Weights of a small image embedding model: norm batchnorm.
Rows from block 4, named by matrix and row number. Rows with one number belong to one channel. Each number is 50 + 12 x the weight over its row's rms, rounded and kept within 0 to 99. All counts start at 0. After the name is the row's rms in percent of the matrix's.
# convs1: first pointwise conv (model.blocks.4.convs.1.weight, 288x160x1x1), inputs 54-107
# convs3: second pointwise conv (model.blocks.4.convs.3.weight, 288x288x1x1, transposed), outputs 58-115
convs1.101 104:34 56 78 75 33 48 55 50 46 57 65 42 48 41 72 54 40 45 52 49 33 38 37 45 53 41 65 47 37 46 61 56 23 60 58 59 64 62 42 44 41 70 20 43 38 35 77 35 61 43 42 35 48 45
convs1.102 105:48 51 50 45 52 48 44 57 36 43 56 45 41 53 41 61 64 59 63 47 52 41 39 42 52 54 69 47 34 49 29 49 68 53 80 42 56 45 66 25 59 55 53 74 49 37 58 66 52 63 28 33 58 39
convs1.103 100:33 29 63 60 28 72 64 63 69 61 44 41 54 55 53 67 43 51 65 52 51 48 57 67 51 42 66 45 61 45 49 50 47 68 48 57 33 68 45 36 64 52 42 63 44 38 52 75 63 47 61 52 48 59
convs1.104 107:43 60 63 42 44 38 64 34 53 58 42 42 53 47 34 69 61 53 37 33 47 31 64 32 77 52 56 65 41 34 66 45 44 65 50 49 54 47 54 46 57 66 53 35 55 48 46 70 51 61 51 48 40 26
convs1.105 088:61 39 59 59 47 61 40 46 44 54 52 64 45 26 64 47 62 65 40 46 54 75 61 38 61 52 44 50 45 63 49 50 51 60 48 47 46 30 51 47 33 54 36 55 22 61 51 34 63 46 59 51 64 65
convs1.106 105:47 53 22 64 40 33 49 36 22 33 61 37 42 40 51 50 43 62 65 56 46 53 47 55 44 63 69 54 64 65 45 29 53 34 45 58 48 57 42 42 44 53 57 58 34 56 49 51 55 35 36 49 32 37
convs1.107 107:41 38 34 44 33 49 68 58 48 45 52 70 35 42 58 70 32 64 34 53 62 21 41 48 45 30 32 31 41 53 41 33 50 32 56 54 45 40 43 48 41 44 34 49 68 64 51 51 64 50 50 55 34 40
convs1.108 094:55 44 45 36 41 69 53 36 54 66 69 55 56 53 54 37 46 62 42 34 59 46 42 60 74 75 64 61 49 47 46 58 52 38 41 63 42 60 43 55 61 65 56 56 48 40 57 35 55 44 66 84 34 59
convs1.109 096:53 60 37 63 63 62 45 56 59 41 51 49 43 57 53 44 36 41 54 63 53 36 59 51 51 44 58 44 44 35 54 49 36 73 43 37 59 44 56 47 41 52 37 22 66 70 25 65 46 50 60 46 48 56
convs1.110 097:50 42 47 38 52 60 54 32 70 59 53 44 42 43 45 51 83 53 27 48 50 38 50 56 60 54 50 57 29 38 41 34 58 55 59 54 44 54 38 49 40 43 58 60 65 49 59 43 63 53 55 71 56 42
convs1.111 106:52 38 51 34 64 56 52 74 31 46 65 34 47 62 33 47 61 75 67 48 58 74 57 48 30 35 71 55 51 49 52 40 57 53 58 35 34 78 56 36 76 51 45 42 68 51 42 61 33 58 36 49 57 39
convs1.112 093:53 50 35 39 55 47 74 65 56 48 36 55 61 55 48 74 38 24 34 60 60 51 48 54 53 50 61 43 58 65 51 41 36 52 54 60 51 72 52 47 55 47 53 55 39 35 45 43 54 58 57 29 48 39
convs1.113 098:45 66 49 46 42 48 45 54 55 60 71 20 57 36 43 74 39 59 59 55 41 51 32 44 57 60 53 44 51 45 22 55 51 42 49 52 50 52 40 34 67 72 66 40 55 50 50 56 72 43 55 53 38 78
convs1.114 106:58 57 61 64 44 58 61 52 39 35 59 46 20 41 41 60 59 48 45 46 53 46 57 51 53 34 54 60 71 48 34 59 74 53 53 32 61 44 52 60 61 65 32 72 59 55 53 47 57 47 54 37 42 48
convs1.115 103:49 51 23 46 41 41 30 71 71 54 42 60 65 66 56 58 61 59 57 48 48 55 43 57 47 44 58 43 68 58 62 40 48 54 47 71 41 39 50 24 46 59 34 38 59 59 42 64 53 61 30 50 63 50
convs1.116 097:52 55 59 56 49 68 51 42 34 51 50 65 65 37 47 51 28 47 55 41 65 67 64 43 28 26 41 60 37 45 49 41 36 33 51 47 49 69 48 34 38 45 49 54 44 42 31 50 39 51 69 33 44 49
convs1.117 085:57 51 49 59 55 46 44 55 49 49 54 60 53 41 41 39 64 43 51 44 66 53 48 52 43 60 35 75 76 35 51 62 54 55 48 56 41 42 45 65 32 55 18 55 57 55 60 58 52 42 68 56 42 60
convs1.118 090:59 57 65 46 55 64 53 65 58 13 54 56 37 42 43 63 50 36 42 56 45 44 60 48 35 35 57 40 53 34 46 37 61 72 49 46 51 40 73 57 39 23 54 44 44 33 46 53 57 43 49 55 61 35
convs1.119 091:20 58 48 40 30 43 51 60 41 59 59 40 72 65 52 46 49 57 44 67 39 74 50 31 71 55 43 41 44 57 30 52 64 70 51 45 62 50 34 64 69 32 53 65 58 51 58 63 53 42 31 63 49 33
convs1.120 101:60 64 73 27 59 52 62 53 72 45 46 42 56 38 54 49 42 61 70 39 50 56 46 59 36 46 50 19 47 55 34 50 38 53 49 42 60 36 53 43 60 45 38 29 55 43 36 69 54 56 44 59 38 66
convs1.121 099:70 38 55 66 50 42 56 46 48 81 58 38 58 63 44 14 60 45 48 46 52 56 38 44 66 45 71 40 65 40 48 43 50 70 36 60 48 57 50 46 61 61 71 51 58 69 56 55 49 63 43 55 71 43
convs1.122 103:55 46 52 42 45 19 63 55 47 37 71 52 29 51 41 54 55 27 55 64 49 67 55 39 49 47 40 36 40 40 39 59 47 60 38 55 59 48 49 43 41 38 42 70 61 46 58 45 50 45 47 62 47 51
convs1.123 115:45 64 39 62 46 63 75 54 36 42 21 57 25 52 61 52 35 40 53 53 59 28 53 44 45 49 56 49 59 52 32 49 41 44 51 42 46 34 24 28 54 58 54 61 67 43 33 57 57 30 66 39 38 55
convs1.124 090:67 46 04 52 32 67 36 63 50 51 70 36 34 48 55 43 50 35 68 68 39 44 54 40 49 51 75 48 27 51 36 47 66 62 49 70 58 46 47 66 49 52 45 46 55 50 76 51 50 45 56 37 52 43
convs1.125 093:44 71 26 46 40 48 40 35 62 74 64 53 48 52 55 42 69 52 56 38 48 33 42 27 67 52 56 68 46 50 33 48 62 51 52 42 41 28 52 47 49 50 36 52 70 39 33 58 68 31 36 49 76 31
convs1.126 088:39 57 39 17 57 43 42 47 31 44 70 50 38 54 49 63 49 34 48 71 56 43 75 45 56 51 45 53 40 43 50 47 64 42 56 65 51 52 50 62 72 30 49 59 52 52 59 47 39 48 50 63 26 46
convs1.127 090:52 64 43 70 33 45 53 50 66 71 34 51 35 60 51 46 50 49 53 45 33 83 59 52 47 42 82 57 28 51 47 30 65 57 52 61 52 40 57 45 53 49 50 41 46 67 39 56 42 61 51 52 18 56
convs1.128 111:55 55 71 46 57 55 39 57 44 42 70 59 36 33 45 65 48 66 79 46 52 49 78 90 50 93 41 46 60 46 69 45 25 37 27 51 52 71 58 57 82 39 42 54 59 52 59 53 40 60 51 53 42 63
convs1.129 107:42 53 27 57 78 31 73 42 47 51 58 42 63 48 49 54 29 57 39 44 65 31 64 37 61 64 46 34 47 60 41 45 38 50 64 46 47 32 41 56 67 69 52 37 58 48 62 46 44 39 49 50 40 56
convs1.130 106:54 47 69 57 48 67 76 70 32 50 49 40 42 28 59 26 35 73 61 55 27 48 37 32 45 58 57 51 45 52 65 53 41 71 58 50 78 46 61 53 52 42 40 31 53 46 49 44 51 42 41 50 43 32
convs1.131 106:53 54 50 53 61 41 64 55 45 52 42 45 32 31 55 40 44 42 54 43 44 60 38 44 50 19 49 44 30 22 44 54 71 49 56 45 64 38 63 43 43 43 51 53 59 39 60 50 52 45 53 46 53 71
convs1.132 098:39 62 52 48 59 55 60 58 49 40 51 71 72 45 49 51 37 37 37 60 58 56 47 61 40 57 53 61 36 59 54 35 60 56 59 59 60 51 46 56 46 49 42 39 48 47 41 45 62 64 45 76 57 29
convs1.133 082:44 47 68 47 43 39 59 75 37 66 35 47 56 37 47 51 50 55 51 57 44 46 38 43 56 46 60 27 36 56 47 55 42 56 44 56 69 53 67 62 33 52 61 51 32 63 43 60 29 63 50 64 38 31
convs1.134 106:43 47 40 50 55 68 42 34 54 40 42 50 45 56 48 74 50 56 47 44 43 52 60 46 53 26 55 51 18 49 50 49 49 42 55 60 79 26 61 73 57 54 69 41 32 28 59 61 45 51 37 28 43 53
convs1.135 104:59 66 60 47 42 52 43 54 41 67 47 37 52 60 61 76 43 54 44 50 47 47 48 50 40 52 34 69 67 47 61 54 32 35 44 49 40 56 31 51 88 77 56 37 70 68 36 38 33 51 51 45 38 52
convs1.136 091:72 37 70 22 63 50 41 40 66 37 47 60 43 48 29 70 51 68 47 50 50 57 67 52 34 50 45 56 51 51 45 57 49 43 52 58 57 54 39 41 37 51 52 49 39 39 46 53 69 32 35 53 54 69
convs1.137 094:53 68 42 61 44 50 48 54 67 43 53 55 44 65 36 63 41 44 71 48 67 60 46 42 56 54 47 39 53 42 53 57 61 39 60 58 41 51 20 78 44 72 41 47 53 56 45 35 73 58 41 34 45 44
convs1.138 099:35 52 44 24 72 29 45 61 38 46 46 58 62 68 59 41 52 53 32 35 53 57 59 51 70 48 24 36 47 57 34 66 27 43 57 48 67 21 38 64 53 52 40 45 59 38 56 66 38 58 53 52 39 34
convs1.139 101:42 54 52 54 48 48 48 46 46 51 63 35 39 49 62 30 54 39 49 62 35 45 59 51 46 76 54 44 39 48 37 46 71 72 70 50 54 50 52 31 57 62 66 59 60 60 53 47 65 48 36 33 47 34
convs1.140 096:49 39 69 50 63 27 67 46 54 79 48 71 50 41 65 42 59 62 50 37 62 36 56 57 43 60 54 67 49 55 46 55 45 46 66 65 49 57 59 71 56 58 42 51 43 53 55 38 59 39 41 45 54 41
convs1.141 104:48 35 32 56 45 36 46 25 50 45 48 46 44 66 41 51 44 38 56 56 56 68 39 61 41 75 39 45 67 36 61 38 35 39 66 37 46 44 54 29 58 63 52 50 46 53 60 37 23 43 39 45 29 53
convs1.142 108:44 59 60 67 44 68 66 60 20 56 53 63 66 55 51 54 54 57 41 56 41 64 58 57 61 56 43 69 44 56 52 73 58 50 55 42 45 63 33 50 50 54 57 45 29 26 63 80 55 71 39 14 20 46
convs1.143 101:40 37 62 42 61 66 56 62 75 47 39 60 57 32 55 37 56 41 53 40 34 58 46 39 50 46 38 46 45 39 53 39 77 78 44 48 40 32 49 51 37 51 74 58 46 60 57 30 57 46 49 75 49 66
convs1.144 108:47 50 49 57 31 75 54 60 77 48 32 57 61 50 53 49 48 46 59 55 49 48 32 48 56 60 36 71 54 47 69 76 46 47 48 54 54 69 52 56 54 58 47 69 47 33 50 58 39 76 53 22 61 46
convs1.145 104:58 51 51 33 55 52 51 79 40 49 53 58 58 21 61 28 75 37 50 62 67 48 42 38 51 63 60 57 51 59 50 46 34 56 60 38 22 62 67 47 45 35 43 35 50 41 35 50 73 53 50 49 41 31
convs1.146 100:49 49 46 51 59 43 54 53 46 54 51 66 36 55 42 66 17 40 46 52 64 46 81 60 62 31 52 46 41 65 60 48 49 67 43 66 59 54 37 46 63 45 36 44 48 43 35 65 52 64 26 34 45 48
convs1.147 107:42 57 66 28 42 25 75 44 43 60 53 69 52 61 42 40 61 48 45 78 57 77 40 45 36 42 79 64 36 44 45 37 69 58 54 29 34 32 65 48 56 32 58 73 50 62 55 42 44 33 43 57 87 52
convs1.148 099:26 37 56 51 54 44 58 39 47 53 42 78 32 48 55 47 42 55 31 40 37 46 51 53 58 54 43 63 34 40 78 61 36 47 41 51 28 63 39 52 64 72 64 49 53 62 43 55 67 56 49 54 50 48
convs1.149 110:61 70 39 46 55 46 43 56 39 28 59 58 54 26 52 39 61 47 49 40 59 50 62 52 76 41 41 46 60 61 30 54 53 25 49 54 53 39 29 51 71 54 43 58 64 47 46 62 63 41 49 57 29 69
convs1.150 106:57 67 22 49 74 53 52 47 47 55 48 56 41 43 56 56 44 49 28 47 60 69 76 47 74 50 46 39 53 50 55 60 69 33 38 54 47 53 57 49 67 50 63 43 28 27 54 51 41 44 59 44 61 62
convs1.151 095:48 51 58 53 33 65 53 58 54 78 64 68 36 39 52 43 58 41 38 58 56 43 71 57 56 44 44 57 53 30 58 70 34 48 42 38 63 59 70 56 50 36 51 24 65 39 52 41 56 51 62 53 47 30
convs1.152 102:65 71 47 57 26 61 51 49 68 40 34 47 67 57 26 50 29 60 63 41 56 46 56 39 64 31 49 48 65 68 57 48 52 46 48 76 47 51 54 34 45 58 59 64 38 34 59 29 37 59 67 35 40 48
convs1.153 109:31 59 46 45 66 55 50 55 62 51 66 55 24 63 43 37 54 58 38 42 82 66 34 42 55 45 53 51 47 58 64 40 63 52 50 52 62 29 52 49 40 50 61 44 34 52 38 51 52 36 41 46 54 62
convs1.154 096:32 59 43 56 49 60 39 65 34 51 46 36 54 53 56 47 57 60 60 54 40 46 50 33 53 42 28 34 52 46 53 49 62 49 34 48 50 53 53 52 53 55 52 77 54 26 60 27 48 60 45 35 26 53
convs1.155 098:53 50 82 49 70 45 39 67 49 37 40 48 53 46 62 50 69 54 54 48 49 56 52 57 68 89 31 60 59 56 34 52 35 45 65 44 56 65 55 43 50 53 33 43 41 50 42 45 81 37 57 46 24 56
convs1.156 105:52 27 47 32 37 55 29 54 53 32 44 43 52 76 62 47 62 58 41 41 38 57 53 52 44 43 53 30 54 36 54 40 36 52 60 46 44 52 69 46 60 48 47 52 39 68 65 43 41 48 23 66 58 25
convs1.157 084:29 56 44 45 63 53 61 48 37 78 54 67 42 44 52 45 38 69 51 30 54 77 42 36 47 52 62 67 65 54 65 35 72 46 28 60 74 39 57 48 65 56 41 34 38 44 28 44 50 47 52 51 53 33
convs1.158 098:59 62 53 50 49 49 48 35 35 29 56 62 53 77 39 52 44 47 59 67 60 48 51 55 54 78 58 75 65 47 35 45 60 38 56 55 20 83 40 62 47 43 49 48 46 54 23 36 39 48 47 54 61 47
convs1.159 100:42 54 55 50 58 48 37 46 77 39 63 51 26 65 30 41 39 56 50 76 41 48 50 60 57 48 56 44 62 54 36 58 46 58 31 44 48 55 34 56 63 43 74 46 63 51 57 57 47 41 37 57 45 41
convs3.101 106:48 51 43 52 60 34 42 51 65 45 53 34 41 64 42 33 71 58 38 49 43 46 36 48 38 61 46 41 36 58 57 69 33 37 65 58 39 58 43 46 42 37 32 51 51 54 48 62 72 36 34 52 56 44 60 51 45 58
convs3.102 107:40 42 56 61 36 28 60 36 61 58 56 35 27 53 63 37 58 49 43 54 73 58 71 60 32 61 47 51 52 29 56 33 44 45 44 49 71 56 68 51 62 47 68 57 52 47 20 65 54 55 62 59 44 38 64 44 47 39
convs3.103 098:66 48 35 37 61 51 24 50 59 24 58 82 55 69 41 45 32 43 50 68 77 48 29 27 40 56 52 59 42 70 63 41 50 69 49 42 56 68 58 36 68 52 48 53 44 34 38 55 65 61 49 54 56 34 65 59 54 43
convs3.104 111:44 71 52 40 67 28 41 44 59 67 57 44 47 30 87 50 48 40 45 52 59 55 46 42 25 55 41 54 54 46 51 61 46 48 53 50 33 36 61 59 76 42 60 53 71 28 63 29 79 53 39 51 29 32 58 62 32 70
convs3.105 091:47 85 82 50 38 67 61 66 63 66 50 44 49 33 67 55 60 72 52 38 44 58 49 53 47 34 50 48 64 57 52 33 49 56 49 44 52 56 58 59 49 61 55 51 41 79 64 61 61 38 48 42 31 42 51 40 39 43
convs3.106 112:62 49 76 56 54 67 38 58 38 43 41 44 57 54 54 38 39 65 52 33 64 39 37 49 71 33 51 56 45 62 33 44 38 45 50 36 42 71 77 44 53 45 49 39 53 45 64 60 43 74 51 23 65 53 37 47 39 61
convs3.107 102:57 57 62 47 57 57 45 59 47 62 44 65 35 35 37 73 43 62 71 34 43 60 48 59 50 42 41 57 28 38 64 40 59 68 48 65 51 58 56 30 37 59 35 57 64 58 62 49 48 48 51 64 41 29 76 66 46 47
convs3.108 092:51 59 44 64 60 50 68 42 37 42 59 52 37 57 41 58 68 42 39 38 50 39 60 70 51 36 49 51 54 65 56 40 70 40 39 47 67 46 51 45 63 46 50 40 49 71 43 65 51 68 50 49 75 38 48 58 62 53
convs3.109 102:60 44 57 44 42 51 39 47 64 45 58 43 43 62 64 33 61 54 51 33 84 53 53 45 52 25 60 69 54 52 55 36 57 64 60 51 67 50 41 47 56 52 37 54 47 55 64 45 44 41 45 74 49 54 37 59 39 58
convs3.110 092:67 54 36 51 52 51 48 67 49 57 51 70 42 57 32 70 51 44 57 47 43 51 37 57 34 17 43 55 42 48 56 46 31 56 37 55 53 52 50 56 29 49 54 80 57 36 25 53 44 54 58 53 53 60 50 45 53 56
convs3.111 113:49 52 49 45 55 35 48 58 41 38 50 64 29 39 47 49 37 43 44 49 52 47 48 42 59 51 53 44 57 46 40 46 51 38 45 31 16 57 40 44 51 44 43 27 33 56 46 29 54 46 39 55 39 46 48 42 34 63
convs3.112 091:56 49 58 57 59 49 33 45 58 33 39 49 61 57 12 47 55 63 55 71 61 48 38 38 59 34 38 52 71 68 38 61 58 75 57 48 46 43 48 61 43 66 58 60 41 21 48 69 32 53 37 47 34 63 62 52 58 37
convs3.113 109:42 40 24 51 39 33 51 48 51 39 52 30 45 42 52 32 42 47 57 50 64 42 37 48 49 35 62 46 46 45 47 39 57 39 35 83 38 31 44 41 47 50 58 46 22 41 51 55 59 28 44 41 49 32 51 51 30 52
convs3.114 097:50 53 40 59 44 59 41 64 54 38 68 46 65 57 39 50 78 38 60 47 74 53 48 69 30 54 59 38 49 45 51 20 48 20 49 45 44 39 26 50 48 51 50 48 61 41 50 54 37 32 53 71 47 59 36 43 55 63
convs3.115 106:29 28 63 89 42 56 46 38 56 60 65 60 81 57 59 50 55 46 54 47 47 58 50 56 58 62 50 44 36 33 69 38 47 64 49 52 61 50 45 44 33 46 41 46 59 57 61 54 40 53 83 61 43 46 23 38 50 53
convs3.116 098:47 44 51 34 40 39 33 44 62 44 69 47 46 36 40 41 53 34 52 36 54 36 52 44 76 73 45 41 40 32 46 44 44 46 44 41 58 54 38 53 43 48 61 57 56 50 51 56 54 37 31 34 46 45 54 22 41 65
convs3.117 100:84 59 44 71 54 61 66 46 47 64 44 48 46 46 50 51 47 59 65 52 62 70 52 44 47 36 53 47 45 56 53 49 65 45 47 61 46 50 62 28 24 47 47 52 53 60 49 65 75 44 53 61 49 51 66 51 42 61
convs3.118 090:49 28 50 68 43 53 51 61 48 42 36 43 38 43 45 62 35 43 68 41 54 54 69 38 52 67 53 52 63 55 33 48 37 51 52 36 45 42 51 60 42 57 63 61 45 20 34 28 54 49 59 47 60 56 48 43 49 54
convs3.119 090:42 42 41 60 82 38 53 56 51 43 75 61 48 62 38 35 42 47 56 44 36 40 36 58 54 55 59 39 66 69 43 43 56 41 60 38 59 57 53 40 56 49 41 36 37 21 59 54 38 67 53 49 50 30 62 50 61 66
convs3.120 095:61 44 36 50 53 31 30 41 63 48 59 59 29 53 34 47 61 39 53 30 37 80 49 42 56 51 37 35 46 59 57 42 57 34 49 53 23 36 34 56 54 51 45 44 34 43 21 31 41 53 42 50 34 49 55 42 35 43
convs3.121 102:74 39 38 34 43 39 42 53 59 59 62 42 58 69 37 32 29 69 41 35 48 63 42 32 44 56 55 67 57 53 41 31 54 41 41 57 51 26 44 47 24 50 77 45 75 62 63 31 52 54 58 45 49 55 67 60 58 60
convs3.122 101:34 38 47 52 44 67 48 68 53 45 40 37 46 51 49 40 50 64 46 55 46 41 55 70 62 25 71 64 61 48 38 50 61 47 43 63 37 49 66 30 72 41 55 36 89 45 35 53 36 53 61 42 45 29 35 19 36 51
convs3.123 125:62 54 61 22 58 51 64 43 29 45 70 45 57 75 39 37 46 50 49 48 55 51 56 49 62 47 47 45 33 75 42 29 40 56 53 37 45 61 57 35 64 33 49 39 45 54 56 50 48 40 45 38 37 46 45 40 42 56
convs3.124 087:64 31 28 50 57 55 54 51 61 46 40 42 64 61 42 52 61 45 60 46 66 51 56 57 34 47 53 39 69 59 58 47 75 44 47 42 75 42 41 48 47 39 53 55 45 47 44 50 64 59 43 52 59 38 25 48 59 46
convs3.125 095:28 44 50 48 65 53 43 55 43 47 30 30 42 75 47 68 29 68 43 44 67 63 53 33 30 51 62 43 42 51 33 54 59 44 33 81 37 44 30 41 56 62 43 44 60 46 38 34 49 64 44 59 47 40 38 51 54 45
convs3.126 086:51 13 47 74 50 46 66 37 57 51 31 43 58 30 65 39 56 74 67 45 62 58 60 66 57 60 50 55 50 66 34 45 47 49 63 31 58 56 45 51 27 38 49 61 42 34 60 46 57 81 65 42 64 42 71 54 53 67
convs3.127 085:71 45 57 57 43 62 61 48 50 50 88 47 62 32 63 49 36 52 83 54 51 54 36 66 47 48 66 83 77 45 51 39 50 46 48 60 42 37 43 66 63 51 54 49 47 47 50 34 40 69 36 76 38 42 71 62 38 52
convs3.128 106:27 56 30 46 63 37 54 43 65 54 64 62 18 58 43 46 46 61 51 34 29 35 48 59 43 40 52 27 42 52 48 46 34 52 42 44 39 65 64 25 49 53 50 50 54 41 36 28 57 58 42 68 46 54 42 75 46 46
convs3.129 105:30 52 52 60 44 66 52 56 44 42 42 75 69 41 50 37 53 36 50 29 58 33 68 58 54 58 68 38 38 46 46 44 56 54 49 46 53 56 42 31 40 41 38 42 46 68 52 49 53 55 69 41 59 51 57 42 68 42
convs3.130 107:34 55 68 49 51 27 54 60 52 32 51 52 49 43 30 52 44 59 42 41 45 42 34 36 63 34 09 43 60 52 60 55 48 64 61 51 33 36 39 49 56 52 81 38 70 21 54 44 66 75 54 30 29 39 49 59 22 68
convs3.131 105:44 56 55 38 69 54 46 64 37 68 63 30 49 59 35 28 45 70 55 56 45 59 50 58 48 28 64 47 48 40 66 36 37 53 51 65 78 64 64 52 63 45 43 49 42 63 51 60 36 35 53 39 71 63 59 42 60 54
convs3.132 098:69 54 62 78 60 52 56 39 72 48 64 64 44 47 67 41 47 47 46 50 43 59 87 54 50 59 44 54 56 64 55 51 59 49 37 37 42 23 58 32 50 44 61 70 38 46 58 54 70 34 52 64 61 48 64 29 68 47
convs3.133 096:58 31 36 59 36 42 50 46 56 46 46 43 61 55 29 43 51 28 42 50 39 41 59 57 61 60 47 49 39 45 47 27 30 45 56 45 60 41 32 59 43 24 58 63 49 40 52 60 40 36 54 45 65 38 58 50 78 55
convs3.134 101:65 61 43 63 44 39 54 52 55 39 50 83 32 30 36 41 48 44 14 52 40 71 52 57 33 56 50 40 42 74 72 49 56 56 32 43 26 41 57 46 58 64 50 46 47 60 52 58 51 43 46 46 28 65 40 59 56 59
convs3.135 104:56 48 34 34 35 49 34 61 43 56 47 57 62 46 65 56 63 63 62 28 38 64 60 63 43 38 55 35 59 60 58 54 45 53 54 56 59 60 50 50 36 48 53 68 50 65 65 45 47 42 70 54 61 55 52 81 52 51
convs3.136 088:73 64 71 42 53 49 56 46 34 61 57 26 51 65 49 52 54 42 71 65 66 48 46 57 42 41 57 48 69 48 45 51 44 64 54 52 28 53 45 71 42 57 37 66 26 43 54 41 66 34 20 46 42 54 38 47 41 61
convs3.137 097:49 58 15 40 51 26 51 60 51 35 54 39 53 72 48 54 45 37 59 56 47 53 71 63 63 56 42 70 59 52 54 39 73 64 42 46 44 41 44 69 45 38 41 49 62 58 64 60 58 46 53 60 12 48 29 62 33 63
convs3.138 086:46 25 75 45 40 52 41 74 63 42 62 64 47 49 61 32 49 53 55 57 66 59 50 59 42 54 55 65 63 45 41 65 60 58 41 45 52 44 70 42 34 33 45 71 56 51 34 44 35 41 51 76 75 64 56 39 42 45
convs3.139 102:56 31 38 40 64 55 69 53 48 45 57 39 34 73 61 58 53 61 57 34 39 73 62 48 38 42 61 60 46 58 47 56 35 40 38 42 46 53 45 50 46 66 23 57 47 33 53 33 46 39 36 66 43 36 63 53 67 59
convs3.140 099:53 67 46 43 47 51 21 46 50 62 61 33 38 56 32 25 31 68 53 43 67 76 58 29 32 55 46 38 49 28 73 41 34 32 41 33 35 41 55 44 72 67 42 61 66 47 58 58 66 37 48 66 41 33 56 53 54 37
convs3.141 113:55 66 51 42 49 43 59 57 33 52 70 80 39 35 46 55 55 71 48 37 71 52 48 63 67 48 51 42 54 61 46 50 54 76 61 62 44 38 54 51 58 53 53 49 48 47 59 52 61 50 54 52 53 73 62 70 72 65
convs3.142 111:51 56 63 56 53 66 67 60 40 69 27 49 41 33 58 50 38 81 48 51 55 50 66 45 65 58 43 50 66 36 35 41 51 38 55 43 46 48 58 61 52 79 38 38 65 56 54 60 58 66 57 41 52 57 47 40 45 49
convs3.143 090:54 27 38 59 30 43 54 46 41 44 26 41 43 51 35 47 51 49 58 46 45 50 66 56 28 65 68 42 41 45 46 53 50 40 34 35 40 42 34 39 39 38 33 57 39 62 49 52 36 36 26 23 57 28 30 35 52 34
convs3.144 112:60 50 23 68 56 39 59 62 76 62 41 57 34 52 50 53 50 48 43 68 49 67 32 65 25 52 57 54 50 77 68 54 60 39 41 87 30 54 47 36 58 51 56 45 51 68 61 38 61 56 61 53 39 59 61 59 41 60
convs3.145 101:72 52 57 58 56 53 43 43 57 61 60 58 43 50 44 66 53 36 38 52 72 44 39 51 38 54 41 50 22 42 57 61 59 39 42 67 64 61 43 20 37 40 54 66 39 63 27 59 37 54 74 81 52 70 59 55 66 51
convs3.146 112:57 32 50 53 52 64 39 53 59 49 41 58 50 49 65 56 51 56 39 47 45 68 48 60 37 49 52 73 54 64 27 41 46 59 34 44 53 43 49 50 64 55 66 63 55 38 52 45 38 70 63 46 42 56 53 55 58 38
convs3.147 113:40 36 61 66 46 43 50 46 48 41 54 47 55 41 59 61 63 46 46 50 49 58 43 34 51 54 49 71 42 47 58 65 58 66 65 57 35 48 44 45 36 61 64 52 26 43 64 36 51 41 59 67 41 53 42 64 36 68
convs3.148 093:57 68 65 39 48 68 56 71 44 47 67 69 53 67 51 51 52 28 39 31 62 43 46 42 44 40 54 66 35 52 41 68 41 68 42 46 44 48 59 49 28 36 49 42 51 57 40 46 09 56 53 40 54 60 46 65 46 52
convs3.149 113:58 51 25 64 51 37 47 38 60 37 44 57 42 44 45 33 62 44 50 40 52 36 57 39 54 62 53 15 71 33 43 31 43 47 39 51 47 35 31 47 49 41 61 72 40 76 52 46 49 63 57 46 44 51 41 55 70 44
convs3.150 117:54 47 28 07 30 40 34 43 47 42 59 46 44 44 39 59 27 60 49 46 53 68 49 46 40 35 43 65 62 42 81 39 32 47 47 45 60 38 55 33 59 39 58 46 66 39 44 69 60 48 50 53 58 28 69 41 57 60
convs3.151 083:42 74 59 60 39 43 63 49 29 43 62 64 45 47 55 61 46 58 39 46 40 45 40 44 53 32 32 58 50 65 55 38 66 45 60 45 38 33 53 53 58 88 46 45 71 40 37 44 42 63 63 68 59 56 49 56 41 42
convs3.152 108:49 75 38 63 47 61 42 62 75 53 43 63 45 56 16 49 45 45 27 59 36 64 63 30 43 43 35 45 40 61 58 49 52 42 61 48 48 47 48 64 53 40 39 46 49 46 45 63 58 37 49 63 48 41 47 67 61 43
convs3.153 112:51 51 40 62 37 37 52 42 44 44 41 31 36 25 44 49 69 49 58 59 45 57 64 57 69 51 61 65 49 37 72 45 35 65 61 62 53 53 54 62 59 57 57 41 51 50 62 72 65 70 59 55 41 49 54 43 50 45
convs3.154 080:62 57 75 40 36 46 33 57 50 46 48 34 41 51 21 58 70 56 58 54 73 83 66 56 56 36 37 55 21 57 55 61 37 52 19 63 37 56 67 20 44 68 44 55 57 58 48 41 51 55 43 55 39 51 45 80 37 45
convs3.155 095:73 48 58 55 36 58 49 54 45 48 78 61 51 52 53 45 54 57 42 38 62 71 30 55 58 38 63 64 65 51 62 62 58 53 41 54 25 40 58 37 56 55 50 53 65 65 54 56 70 64 53 72 40 55 62 44 54 64
convs3.156 106:39 42 51 54 63 59 52 24 49 69 31 50 51 53 56 59 38 35 55 71 48 40 47 51 43 47 47 26 46 46 44 38 65 35 49 56 64 51 48 60 40 48 48 22 35 70 58 66 35 43 21 54 45 55 20 44 66 48
convs3.157 084:45 53 79 42 50 38 57 71 58 38 41 42 47 31 48 74 39 35 40 70 58 41 65 55 40 64 57 78 45 66 71 55 48 83 60 68 45 40 41 49 43 45 44 66 49 50 42 34 59 62 62 37 43 47 36 49 35 56
convs3.158 103:48 34 43 41 64 39 40 40 64 49 47 43 38 49 60 29 31 61 48 33 51 42 40 55 39 42 28 56 29 54 59 55 49 50 48 39 52 34 52 65 83 45 39 33 37 21 39 45 46 58 47 55 45 50 51 67 48 51
convs3.159 098:24 45 55 63 57 41 51 43 63 51 41 58 49 47 61 48 42 41 57 47 31 70 36 24 43 39 58 41 32 54 70 59 67 45 71 65 57 66 55 86 41 66 55 47 41 57 70 48 41 62 49 63 51 43 49 42 47 40